Weights of a small text-conditioned image diffusion model: text encoder width 256.
Rows from block 3 of the denoiser of a small text-conditioned image diffusion model, named by matrix and row number. Rows with one number belong to one neuron. Each number is 500 + 50 x the weight over its row's rms, rounded and kept within 0 to 999. All counts start at 0. Numbers have three digits each.
After each neuron's rows are labels from the 100 images, of 14976 (inputs lightly noised), where the neuron reaches its highest value: "colour at peak" is the nearest of a few named colours to the mean colour under the peak. Only what is clearly more common there than usual is listed. The data: regions of photos with short descriptions (Visual Genome).
# fc1: MLP up (model.blocks.3.mlp.fc1.weight, 1536x256), inputs 128-255
# fc2: MLP down (model.blocks.3.mlp.fc2.weight, 256x1536, transposed), outputs 128-255

fc1.649:454535513550439537593431426504508499503528506472506445506559534507514556504577485497525512492508433482537479544515616430530515545427523540534447562565468473519486398515476563466532580534508525465531504514451614505460433534371498535590551474425534454521456509539476521485503553487479353535436352503484449487470499521502641499460535469456473481491462519438557495487435483486560512415444
fc2.649:473509543391514529504510436502437613539537522468417534508440481501491530466599484511496417632443489585514504349534507403513504501490571505491452520455513516472569427491492382526574479469475514466476432454479536445506484560540507517414535495589472490447419389558545542430549539520482534419609553544501465525442472518514365503510449478493675533529502530513502481537531459468520468480522
colour at peak: brown

fc1.15:543545538461548520496577442517486471467494435406494497546565496484416505542474557579511504528545518568537496446479542514566521582511485509505480558468545397456515502421499496539504501498582497512454520532594435457503401446486520493578535561485419452521454533481454498535541515554445512489409548479503393513480513544560483492486420567501438521507539510498501572538562495499485495399521
fc2.15:489471479603490510502507440490514332362523453547463461527469497500650465515495508499516462532488544549515502524545502393486496535536497497613491519476496487528417521498481524505394377490488488504462463502533503478510420453486490541425468497541451543530520570542419474508529544566514418514601478495505475510505487465530511493450593465501499571450579522511514536495462528535520450573533
colour at peak: blue

fc1.34:508468406527493510525517483484604510449520408409539542506473463463492455524452312440594478454480549478480490497485445553543555515567545522498472427520481439482533557408450531459601460535507492430504506493556525491545578406471500476452440457518478539556509580417465499553499407589491459475533473521383585379570496570572467540344575564486564532505491490441426549498438462501433497532480
fc2.34:452526489526489563524458477495490510570469429433478561430441572516501457661473366463598569483493423597524426538468546437475414522437497411444571508482488524468561463487470512515513480513473489440445559469626542544518480485470491468444546509437515485440560538438488513457530448433533486530561505516371565452543463567504467515597550486524472516531471591534566514431557535543477516522527
colour at peak: blue

fc1.666:523550533533462496523443531497516598552486521570484543591499542537649539434551497486482568411547498541528473457505528525479548638379498479465474470462521550572492461540577588466496521419503434472563561530470489503550564589512524497469492466386491538501478493468493513467545393492429402525503510525410507442508488403519412507514471437500498479503385472494526540541509484489534589436436
fc2.666:353426515535526596481525464530473514495510592495483615456561515479409508538543449403529495486466457603454455432601487529520485526472496531446510408535501494486477411513395417522453526460531512542508477456506434447544472555478475501458463463634478430543530498469475462538447583508568485480483582554513545425481474548514511518534546520522491544493482548506559463575519491523559482511523
colour at peak: black; blue

fc1.685:503517461506552461479547392487506478582522458652513495513559554538473546492432555441569504506496511564505514501551532488469487455505553441487574523518503553564550564582458483588564464526455483495448508594491504540501580438533519552468449588528499509532478549570437624436451481529554551576494618536456490431511563443472505506548521463524508483521472447482588520518427447506519505382517
fc2.685:343596465458420535499488420461517540544515462551537543499471479537610578450429499449480561452401529581493469501582494510512598510511412464437558477474530508484499554510521479385519568537516523536507472424517483561526555510475524509479528498365500501449475552451548283559520457451437480412531402561471450491554418485517469470563537540507459478521521466497454481528596524464458512578551
colour at peak: white

fc1.79:507490381541541481502544459484564525510526554528456503549555604528397437505493530452542492548472490505476503467481477531434466533555518556530467567534363506508527434604346444494456480350525490477461468537525480518491445516497480487593492518509497547544498459419558485480580448477498482421479489463510363526492553513473445463580418474532456484498532513442498428556464531471664522436515
fc2.79:456581480500580466492519486490524509642477525450557514476507461532558489499553538527459475478583411468500464537415428509567599526604411511494474588483610593499484477496526488496468496420440482472479471507498497421526380505515476479439498408538492496446511455489456471494464500436493506574512490537458500547598483419517519463477576530562528469508459531444563601517487478397474507507535
colour at peak: red

fc1.657:530510494524522405550488501497459507456509466545550465410477472540518487501499526510573466550435540491492515521559504552397569563562519506581488469482544525490499318564477570511517541430417521525544455481442512468493443593466490541475514477534470546610513470469495488512470462446515420473464516468511521496579456551428509426600485494517476544518507530452509489476417431569545464445534
fc2.657:530432507546506485446536578481493520445474475520513466435488517568488562537621519469467466455494510469450440495544486574461527497458610526558426417413563379616553411510500471426548482548442482486477481498461377528496454421531524533544486515527424582498560460446460582443457487425487553421452458577589513554571462487650433570411526479531532532496527550518501487507505561514439551503487
colour at peak: black

fc1.313:487500505519501491452547513430549389471532429505481539574492495531491522454405468421537519450536648557436510452466572531482465476498486505472496521530481537524520505549473540440455530501508571502463485508493509559446490502434547462543593461538525484480521459540547497434446502476505548448527564424582590423454474480513573514610505558534565503540525459493538509519532452532439462466380
fc2.313:484491405434497507533450522536500438487585499539641462544463546495471405566422554504511581452424522612462475650500498528421623503461502451471423500542522525438526453457518403645496456592566459536516427542542575532518453493485515499396470486530540523533507512567469488464451539517612498522525415532381534428580561540427489565415507477491498503504433468525422416462444491549508535528483
colour at peak: red

fc1.557:488493535500459535518541551459563616512529496533523483527473479500441541482488551521537483536528480482562502516460483526493491523466533508488565486478529499482420517505524453486459516549435471534504475498590490439465558512513518527483435574589464541461485517469562505511521357731546498497556494470443359478515521523434627376598460531518438405497553422557499488486571530509578473549502
fc2.557:472523466560571449454529514508441790373473468500469456454465440495540447540490574452499478445527462498510483517476534529519513569525475536511509524499545399447454525475483491487373474490513526541508476468551588467499513534486523556572470492505505394473487470398554585466549509500477519466396435559576465469428483536465460502465545505533463427509499448487538480534461513479466519452545
colour at peak: blue

fc1.359:527552522547407496519571540531475406455489495442507501449525443513468503534508569491483460488521523483501467506489489449491504568529556647566515368525437555537561556419578551459600504533544461481446571514529549436524562401541490485580460455483441472544475495469459477629450490436483504490494490461524521407511477457543491598413490548497518499522507223446482462507703503444472534448521
fc2.359:444506469450513518463452530492624516497432339500508495478444375485460567547575538511422506522461520472349507534523455474499478491512450572439522368498409497499490569459403452507564489497520539490458438527457507480540642457454476481424608516509517522541480539510409472473528512505446535508570462522572572504485549507540536560538525461517521473489448486520484540561457492567563464548505
colour at peak: red

fc1.216:535436431557523544472409454493431580612518437541503482435512528466557506531489605509486516459455479497420528541450500484578490483538502521548512409498512469528530457477518593508522495612488479499571507526482477529589589585524482497509478459534560508559504484424576476500548533499551618446527524542449537532572506443466516565488544460490576469494501497473556418474481461423541504564493
fc2.216:478483553593411528530464544483607472586562523563500569415552438468567466475512536464528443472515522454442580549535488461461546499577506494496485489595446502484536558488463483515410576498484469526450420522543492520342459545509553445509485376486543486529536470447497417492488467410500515564468529489461513524472477487496489493445525464443420535495502485513545488498512426373496490537529
colour at peak: black

fc1.43:508524475536480460467481494472507380475522547502425500459528520473499488572544719490513470511467504570518503462478452440525508586541475707455523448475383551510492462504546531438425496505458492474497508441495514457494522555506470450531454478455522475437464460471497527484490514440473576525481547474493473477468499494433520557500566459481464462478526497380554532502570461498463504479483
fc2.43:471508540510470378541511493501544451390503496516491444478480483491372469521502497498397498528436477509441477498479439406537513537503541581518519566484387503500456600520392457477415470516502522529492437571513477498496533546465500458452455497549464534597516518477522488467453488582476561465538501422493572501467588545457581448602567500518461498482495418547472580540501547512473439490510
colour at peak: red

fc1.603:554506568475505522614427527486553466509484525509541484418467484494451556568506469449474483501528488546511484413488506488535441605384626466585425441510516459506449452535550515451507492499472498424526447518479533449563465551489494487523519435509528506496402517441489500453443493516539546472595564555468413532369490517486439442566569437484501536468330408581425440489437502472478476394500
fc2.603:470532457629513460425498508501440513392463487472447521525560526501506565496503461541502512488573464541543512574530471567557503587439353607352436512448504537442541404486433497493566446541455465538562509546491540578490599535432433466432508511531568544530508537475502531534533489532514583588391451518483434513505482529493486495459470593530469510522526421529493568585527464477560484539487
colour at peak: white

fc1.287:548447433467535536557598550444553469556466598522520523451438439481536473491538397586525556543487531502457542481517494489392555354545532548477545451470624455585445506467485522513582493533512505449507443459463535505541518513473521517529501504506531532499566539463520428330551494515541491508558611424476558474519522503515472578474485562509505495504417511519467397485524470494500436385479
fc2.287:559442512486466557472453374572498453510520537486494526512420494475338505508602490583463499496462523617467528428484584518517526556551526469456379472550490475442527498479494455483459488432512515512540592445440542421538626515485538461511452470519535556585495510544480449565531502506412503542490468457558493491563454519515659599493490546510561513509535527493541435574445466534548532516485
colour at peak: yellow

fc1.481:453425411504405480524510450505560464508488496490474451467521532461522435458465482460422433368451461556508472490462458499398435490494478471403474453518476499508540456540423440624513487507516483493462562413474500502557528550500484488544390518529426573487475554515568564466553487450567456493434574554496551543418469457438590458509535569459556432513634397532547516521440567502516509587459
fc2.481:464520502467569555512475581463448464591516458536503515479439553507548477497448512476498500531504515621564579387400502553568592496524481531556521465570494501543571421636512576429521511544465452450501471540550544583489594555511503555555612526508503497443470566565499504540474490565497571502518469516552484547492592538536384483463494499528540605540531532600536408498580527510567522483492
colour at peak: blue

fc1.33:519451442513498557520421434542556402477502610548538542487542528485494516467524464566484451470557473521479501613509480620451448526521521540502509546491567515496475550490505462517434431573527521525519494532536493479478569552444572464495534551397482474583394504486559497428546511407405509530506544599454557557387479553451445493574461510519492541523444427440519568502509564508560523485465
fc2.33:478473464518397444448412564522525541484523494459443448486521408406403449478491517495511509492515554417543603545512418478471516522475617519507461491443503513478464505399469552517412339575487420498552452463455493486497461438423454409519512509445540604516455484524446465513490482584495485498440526461473474489529497484463480430480513470471450489487521437507466547438521465429502491526486
colour at peak: brown

fc1.648:449562441593484563464507469500461487501460489473436529538536570464474565534512619531490568423539463522450465476438536457475474563503477622442539402434505466544520538473480519523472511522521523478472521503484549476533416486481514423461398580495506522482422528415567488564519476630596502405505455430510555520529509524462439564442465578460505448486524467447489512494531491479509493564470
fc2.648:444507533464439502544425499509478475509540351538529508464409495513554548502534574493505514463464443466446551522465479414420500538457561491529512470535576503516489512428491476544395465533528519514506484471452486583478465427472467471440506371532478540526462462510582492482468542480346457465485542491447549508541458528306551548515571389457434442482532536487469585535489417455484500455464
colour at peak: grey; pink

fc1.301:528524452485437591511499527499518405489456433435578546453479508506407609464515580471467499427494500569461454425493475470496458449619447615452501468507491574521548543439515525426470486489482469540485458504538459492532526412545523428657517531502460514570537477514454455403478589321507499535485531443513484547514525454545505547482564497446548525467530569526533530508400499515560527447495
fc2.301:455448566468496470555475508549483475359468561571544554566479470517449511477476531552504590510551513575503473459486508455567536541551575499493449567491500549572477529495496483478442462518384492500519508520482519469502526471556518542470581401539509491483489544524593540597515386577492534539498504481390500461534511506506612474549535519526500518470507574471511475493495496419464504548514
colour at peak: yellow; orange

fc1.373:451334435462543541522488504520502447505432521489406538459534442461570510555470503488482507494594450596507441570515459516451537492471508540514528525537470524527490515470491530473481508478542559560412430465424486435422416387489459462502611457456473513533412478394549504515437491454540455543535485517576528502436519420478516463479491510496432510473507442514481505490475525549497491486498
fc2.373:488453476488527504516525486480532441493495495464669481565430457468467468534550556564506545454487479542636531512498568495466482581504510485500540476529497494517520457496524584528496530415478464464409526531448469512486359531507481466569302513573343522422531571511522563546506431610435543496487447468503534428379447563495534574479613471466482495515515426413529507574478506509515506502495
colour at peak: orange

fc1.765:539538532501358559589474428534523407487609514549526449504477451487495448493592426461501530430593501642649514495493534559489458545408499501533493492493487581634471419487547562503522509467488518496507487571555501495620548439510500499538535625414448546463420487522550476478496488498514327589464434437467441603504494468445506539496519353470496503516545469511532456532498442452417586584465
fc2.765:489567500556572520483477363488593496505462521471462489372432398471422515510551514463459588579480465615524554464463551540520480478482529511500474475533499392336540474525527509500520474501527496512541423464509516411537512554509481525379556432593458437583542485485548487464501390565505446482447632597552483584451404643564332450528548544489504502486599484519516547448580520557510520473523
colour at peak: black

fc1.296:531514558393568447480453479487462591490554494492513556545439491514517548488565496498541516464504494424535483460473511579474509483458520529528491568470583584527483393413470475613690501431483489509458419503659509450615502397454448503440466487476509435558539493512542489622463505495652613506522509500564385401482502459573542461448472527519502428481411545586466411481524562569458510518473
fc2.296:512654586613467501519560532449466557442425420543558424556523481518466464509539582515533479456574444434439481425502557516448473454562565493533511572443433411485463405451536499486514507476543481409487510504467432520477580458512511569518603519516519497408526526461544446449490432553393499501522478449531485452447569494541524601553489469541496548419468420529517630465490487561542494458469
colour at peak: cyan

fc1.345:554453515447503534514416516483440540532541564508522490523453419486564540406603460573520435537414489538637523372536464609510513608436530513544567580478528562557453488569454579501511478535427485430446506470474517492435525607460500515439572509528433556567478464444446528456620396536483422482504526462502534420548517405512455520467484498490563486502522473501470431513550480536403544521516
fc2.345:457490554501445483563453503565534553475459543496478583523561363518468502478484451540556457355588548495540456500404492514440447584527426520564464575448480554495433488605589520448538473527572492594596500569580554471480508605545551490566527453487445422466467491514514510531571538426549472547548546571447501488552425552606458531464505430500472481495485439531474432543431520475469523500517
colour at peak: black

fc1.200:480444514556476531484480517477498587521488461490527484407530521533473428618486479453544451559541476584504451534512503582559456617534495444522449466488470428533558472506485547516533520560570516458568463548504473515443558487480519549394503455408472528508487463499446497496522452521538460479650579480485511568455434538532494414429526554516554526505553494542501590492505531625456512539528
fc2.200:542474536536501474491433565533508521516545545540448475483555459511454542545414445561575563461505482498545434511579536505440469490538477545417556511541560651528468526568517500487478528594517469469566494480397442482480410453544532568484461470581471489632453481520478488505633539448541466450537460578467488547502472468559475430539449486479588480445523435492448511501491518537547541486501
colour at peak: blue

fc1.35:477508513467484597589525565502408577510444522550491518558538554523448435503543411392584508515616528487558488519479452597528510525502547512508467437516537436610487498570489483526482486539515503491593414507538494536457540497529506470560611500446476591477417485486488461311483538446480497456503511437513495461498458550537552445534483404467537485494457421513523491523507494438464496446506
fc2.35:438562424487505511461552532467532462482529610579475453465487525428497562577497509524490439446432517437517544549504504559474518511537462560470514464475475639521511473538544462486468464503497598436508594504530484419494583450463536464391437473545579513613514507466503492632529533612483452509535517561478490461465457412550513397408431536572525467533456538510458466579437422524517478572521
colour at peak: yellow; orange

fc1.196:464551566540534498559504544530449521501475445462528481493600507543499554444551566478491503541477483561491462532522523450490509501554509548525428375529408466473608519530551475431589519548474534476553550479403554415493550543564524496556425535498487462505491485535516516581473558549457424583442510508522520422460477509484509505450526508450505533490444344495491494524650489421531524416518
fc2.196:501500557495431516384512569479511442421464509497550514441462481491467531579523430511497536460459545488453506521548449460457471481433482504524516370540462588537476490641395477575586509554580510493511543508487410516535601545510500499478578504568555504542449526485502468546507503589417441378559525451520440472483488460524572431391503510527511462505575594470523470488451491508550524488558
colour at peak: purple

fc1.312:493466484546457476448471538510544521411445451547498478520486398542469484492465430562529547517457489565401492493489508483455513491177546525481502445533501550507622535532485485527482501480521510544484538477437471472530447542508511518513542447520546469477549517488552468547593517487521425560495462438519548505513512492494455375502450433483485482516620539503493499504485531532490430475504
fc2.312:452443443535522494510533523528471486524489450491514534510455434522534578531534391538566593448552562530461555469514591548533466520487529574501466433440526445560512506575511450503466499486501507483495508508482500462464460550480587569484505489426471534535443549492465610464540441488479573454526508558534574496486475502584526420490565608463466565498539529495486487540527449491506492510483
colour at peak: white

fc1.563:446516427531468512552591426407502401438521629470443562391509437386541539475435435482515462513503392526508530471482467499626542537420523528529503446520528601554490373525464525545490634562537393523455521534495506536443482504567581575545567489502511503495494556525471503565446492505574454517497573500485510461482451547419571500453492504515471475499542558478484484550436530533512495546523
fc2.563:480506474539600565448500484507429483513464498584551576557601478509554528418513459451526536426548402480470446526491522530489435497528466469497557498533405499472463468510503517430570482578538545447499574482505362541492543356529534468448450540595495513542584628569498522481463485444559487448392523446538566432387522455533456500507513505522508481516450542448601476505531475505518426501449
colour at peak: grey

fc1.524:546503465492466491499480485515593416454481397480512501484551479554491468507518544459486429488511507503453538470461475435536492450684461498505520558502593462529469548498539504488645555431458489556447528567457443524537507430563487514608472457483407521531486425486376532425516478646478563478624529543528540474509596447511488483670496524475476457500428555504571450511445556523435587462540
fc2.524:504569453579534479484403447482500458604466514505510535509467588528419542541470542482441493443501470502466489499456505573492495520573477459532445573423447519448575465485471513483552485492542530390525581531483516534529555475522523513458523513522546608507537478533417543602480471373506516447437426552506410451496535533585507610443451522564658505511524434534479568510457549618448571513557
colour at peak: yellow

fc1.504:521576461527470547554514506497493529531525398528476578442530498474546460452523430576480425480494488498605467438498514499573506564437520416600538482563477535498519547549549610462572511442462490560520414507535490483432555499485446524489536552535477430473419509471520421504521507376535329462542366508569558484405432451403572424511498432466501521474499546472601468501479515546557553485401
fc2.504:468529587442550487455552464491519572531564480530487524525350447505473459431527453521404548494534482598609483418488461549470432563586502433539579478513577509503551501549525490461510518421518499485530496513421480448485492509527487498429513417560447442500551516484599577406472533570475528429579550501545552467431496583510352502489492476488527515490492535407430530545560540420485535497494
colour at peak: brown

fc1.414:514530438504513479470540539446532407549482470516519422478562506460547575510369536487526512532433444531408509523622455492420603513468500482513510560484564515530498471485460524503379519396497440484473489516430626460508465558387498510510503550541499522571474475440469462532500499488462442431506477504527487484497530473420485516651496479361551513485498535492498447539491468432434484414480
fc2.414:511518496499366506485449479493518545533484399509617547386491617487433494542599485457502494448435469493527474445588541512512571460494570512472473459358506483508473473497465512501431522531697503501508487460476556520499449435441494468476468468462446513496495560565495502580431523421453488467488401536556500396514535517579509449394457525494466474571419569494479526436486523599513486565605
colour at peak: brown

fc1.51:472466477555458460509583515508444505517506526478521485505616534515474559524516462557489435508537519568536500466514506487439481471479562567519608374537424506526517472420462524465542466526529485512459532535449588481484555404510481467526533509538506461546476541512483461575491435620496521442421497402527513473519491440502466602332534527523481486494439344470474480545610502442450461461534
fc2.51:472504496532530506447459541473456470637504357537485464472423425482459529474549475437478530484533516477423473540537530454495487504466424473551547384475525477435501491550491548494593478511549497485481426530468437514483551428475513489444537589574460511502507488487406541450575462414510482461573523511572482487461593532517445572518572420552447504510482307505498515538492474590554490511537
colour at peak: purple; blue

fc1.20:496535479524415487388512465504432588488436454457454516529563543505626582495450547533555522519466514522542517531502496464405506574441583520518598449510460561443553525531519407517550482574593523382372517551518490530465506441498478486485486458494488501481557553463542474506437531463437508473561443579502492551529475517586483512403582531512442488514588502463532526538479500519485446489491
fc2.20:541431576474572425502504364507449527544445547418411518450539530587384471526467578509534453436531475553494496531485468503475510520519421529527574503499468548477559569542481621537515486561517508398469502483536534509512484461456499561456415504509474503519505468480548482491470407585562586515460500514535483530528523432515505583553456501495527503534499578504534511648545553534613605535497
colour at peak: blue

fc1.171:497512420519518417436570435484495516469514438442502429535557572436502504549514434506473612573503536460447529426407494462470579432474516451429470514534510468464490477460517547562454458564535496537482419481390487612481470449453513492449573522516500518542479542394518578487490503532465458532485507439487517490517678492488534462515465547458504473423472537386472471511499503454563492506438
fc2.171:599443511509520489509466386442512522525534445516554520460473532560533486471488454489534624424442466483467492516539411459513452575558559553554540532577491497567544496590513547488455438566474436532483512516492527400453381495470469480547449498581466433507530494472492543491428476553478464539585517562414531498447426624492488502550484595593579587559548613468521490561467583509481513517552
colour at peak: pink

fc1.687:479493467522461493459439566500541417419544468492452419531494492535504634527463476576508468571418525484505501433523496413592449517446458543528506548445466479486581442459482427570517482528528507510484496470633570484515422423499538493484464439479482569482463493536512507537467443603492426530507542405582518551475463483521471482541516466516558570520462572516514529510495564592467473418535
fc2.687:503520492533458508551521509547554460433446438483515441447615508508469458468506295501555461511466502533512470433558516542453492581515494534426478526528599515444456429510438552472497507610586505516452424479461516591474511500515502527502468462487458463536488426487445435516580479461506492497454453479644594599465508540427527551465536628450455494466446458578565525562523470557576488473474
colour at peak: black

fc1.608:498491480539521511488494450480482536562519572530481530444505529497345540491462422452550539475572490466573500517520540642485542452424495459519518504531474524511551460428471430453598496579492493496466544550441494419533634455419443509524405468616456493517523475556555447474486552681545638497550576462488423535496478469455607517636507477510438518456583438525453450483541529511503513476497
fc2.608:524543492556579472537552497497473598476471496457532534440508491482640633530420442492484437553512549464586472454497473521495447497571565511475490484511652453538448523474615511503435493495488501579535480485435448482463496469493487486492531479416463425397538499514476525463513445503513566538415500556459467432554482538495436499475508512515569529528597417522488496407447528513482556526530
colour at peak: red

fc1.224:525505517494460462492553481499586478418508535549506523499526487470345452437533477528520525494497522510572515497498554511532558496509477511489474522471440530474500472481537466484649486510494471523449530486548453460478522516520441467485459437550442499444565471535628481543480491601493567549476519524473435397449439451529567520587559523483503500465429474499450444487459461534527493505505
fc2.224:524445490504523511512466476479532476506465478445542587483464507493724451540511495472494512517506497534594452521484321424534461424533450505476491452506613420541548519401497493501441474555390555498563529437536472506486417444485491505486470549473420486494522495541529475356497528458438552612486534580513411515536523535524464421516435504517495505470462403545529498473456504443512494467534
colour at peak: red

fc1.272:518512484462510475503496459511491452359464501510487486431456473475523477523372361413570597535543473534483501627470565499422438467504460550582485542501592523477450520521510444466453464579482489507444515515392606584503516510478504492428534553443462405492505475464568513496520477611504349557543584468504431526546544457496581403508518509467447491462503476531587478467500490474557528494490
fc2.272:526562538486528449485545475527473482501482506504469521602494558532420470455389473411560427584465529503467478465453545581391472532419469656505467520503447403468473479565469447549492517496537535469568522446551412618480557579538534523606419471445499526451495553651488459515510553563550496637454476495489479474488496585553486590529498460547449528513531589524482474530526546570570517467542
colour at peak: brown

fc1.531:517578530503406464551511584475386459613508415527436513489504495506431459480434551608517546515466532481496515536522509454574504602518459495561486516533494516497546558520500481454601509520440514533469428506595531454453568546517499505500546410380545459469486461473469497546571491424465470506562581463560478608481437464508440502650491492545490515498457459467479548497554522499501490479530
fc2.531:516529491458535437475434484467589502550499374566516490604500424467499523509347381554558534508592518521499526469540562510429526636585508466467445566498540485508503478565495485526544466516525514569520564487546529514516533495512544562519445528498557481565476437398515520534507581517503444421413490467495514537543581496556543461472561468431571540457407491492532483569460597500530516550492
colour at peak: white; pink

fc1.417:547435547516477594568543500498549443551449458462555463474462484472413484507529411493484556534602543487488496551508523522538497387450581496416571469503489625532512506539505507494470475461412458492502479480458490467497518488492460496590461450583546503486528497484468476263462496570460483472508467419505500449524491507532525435602487517483560515511503409526525433465451478458560496483498
fc2.417:479519458445514485490496481519515590396556503560500524565457521493522462551476460444500506449496521515522487481495489459493537540560550517505418485506543515594537566565412436525480450494423500477522530503508472466515472402508495485451453539514498536573504459456567468647599412533498436501533513526399549552519458458514540528546518491474531540506501611558468512561528450417504418542490
colour at peak: yellow; orange

fc1.249:462530460597460519523546478516488492470477497501545472455464526514549501515465438432520498438473475468502539470552481547497529456521485520453448535513575475500429515406493527542629507507490489437525440588501530496513472397465536503327418462633532591459492539490647477497537521591510530436414482496494518424515471457551469463620488533508394493470568519507475475557533473509446514473518
fc2.249:487499541487599514529504542480427442490531509519539479490474461429513571478424434516565548480480490592488480417423542456551494611467383486464545574439552488394530461485531519461576539555630502526479482528572520449492470465494515537531517511487486535465574430377489446481460434482559561398477378436505439517462545491548421487370440521500469520508404487500536449453457478501616532520506
colour at peak: blue; cyan

fc1.161:520510503439505532509507519484539454480498546472525505496473558477509454501555420457503510539510474417460518517496481473565406531526423379494549523499609490507503431468481480512505506467528490500560467474517468624484494398474486491594488506468541480561462523514488504493449438544481486402504487503514518526476515446586430488391523509485510496463458564547480451490463456485492537493514
fc2.161:493463406518552518473506550509495462535528557486573472504552440474588491519594479531568493484525519376451491457512434478397520420501542452568489580525491421480463410402611506478454483473569523488503460526449409482465550500525492491450588517423586507333546579519451487593468466521437495514458541510483541458490466572538470531450528426513463509505521485551504511523473505535510373582532
colour at peak: cyan; blue

fc1.415:510524442529549482421453511505525591508482406506536537470564447514556534490489502571516552528493505536465501480500474612472500517302530517492461502466609516537429437587565541492529465496446493537510548489412468568515510409501535556502506557563521463442498570490460475562512441434410653559542451456540495453501508503499547444521580463482541560471442469531548552493536469485407510514478
fc2.415:476500510474457481523455490459424534618452476417424522540461495443516470492491480476529517532473559521453526599472410502445463506468504487564575442451502449450495545571481473483539605467507651514527497510586533562495507458493559541483528446459498503463540549562503525459495507595545521481498477494443560489517477479494498509471467515626388577440431476468478550493489500447531521591492
colour at peak: brown

fc1.671:533490569459494532519467458508456580497564484546472512495498502474642474523475437492581582475478527523454523499495507534509484489540468440549541541463524492487493465554437497464568488443458522530484437536416425533527521509504493478512490539496619492476488554515512503473482519553502470603519520456541486469480510513485449522449540460497469546529469667490498519488351432501558460464504
fc2.671:496503496474494503490559536520593552506491627544536511513546543523612476543459437464532532472589481502515508582500538464573498429431538435575519562521596485471487396567487547532571531482409472539554582498494459524517425516512504513520541463526427499477530460537525509558526484537476480501485461537459424507594465467488488403474505537479559499500624610501544529502467466408453529550497
colour at peak: cyan

fc1.202:460469550439510575512496446502474504554471561517461515441474493473512404510472550529558485487536444499501517377475524493539560599514651458510467392551422488538545523493530543534440461505509475467531545563355515516520462440501438536553490480469553567483518574482498499498491581469418537525560481589524459415451602463525521437514406604472439482507381491512490537494568500422465534450503
fc2.202:551496468543584541489503520529494556537504490531575489410486471531507427522535563513510481488533499502514543592458476427521479540481413451484418445514481562505594511484447640407537402471570547470486494447438544563502440445486489449472503550561610496509493565481537546507501452475566434471412530414486540439462457572506535511486628515451587535521397486553517453513398404500567554521425
colour at peak: pink

fc1.607:508429550481454507516540454490512511491494474500443465547507491473486462437495477487571469520598460482631478437494512505584514467589539507560545567630414554451470479569485540415509527537545506481462424572502425513495438475494516576532476542591570335521470395498447473467497429494458367519532470515520479533487417468500525530524487468514554435513451562461657476509618503514490625421479
fc2.607:505502464508541482487444546550448521498477480451511457524532590505518452576541524448492538523362522438537502491456557531408559460555433497420572556496563402569552474512487430513556493472520467498526548566531503468488460448502518496489496493414599600504487323501456533506496412571469385444531548465567535476417562576485466471435415513538577494467499528521401468506421514482535378453487
colour at peak: brown

fc1.281:533524574480541469579509495510388528363537439530512524555553449500579532466569472497545577528606514527507506561474452498548550555545511398572460458521450443473514536561508500494556508508592465521522442585568478490436525433499468465409649633510531444586521522481553493569413447527471496538619378573423561499501495508543506467454451454490558524505441424583470452503507477464411470441490
fc2.281:511544482525449510476552476513439518531426410419506516520520538539525544520625515451554550478381518503487546433454390387367519546516522484370488486489573482465491483525531478491497475495500480472448479506592394463523489404481496430465418389462472605367518522561543431456501589473443533549394538400515586566434427562518531459512612512526398478548607519606492464539556509567558336503531
colour at peak: white; cyan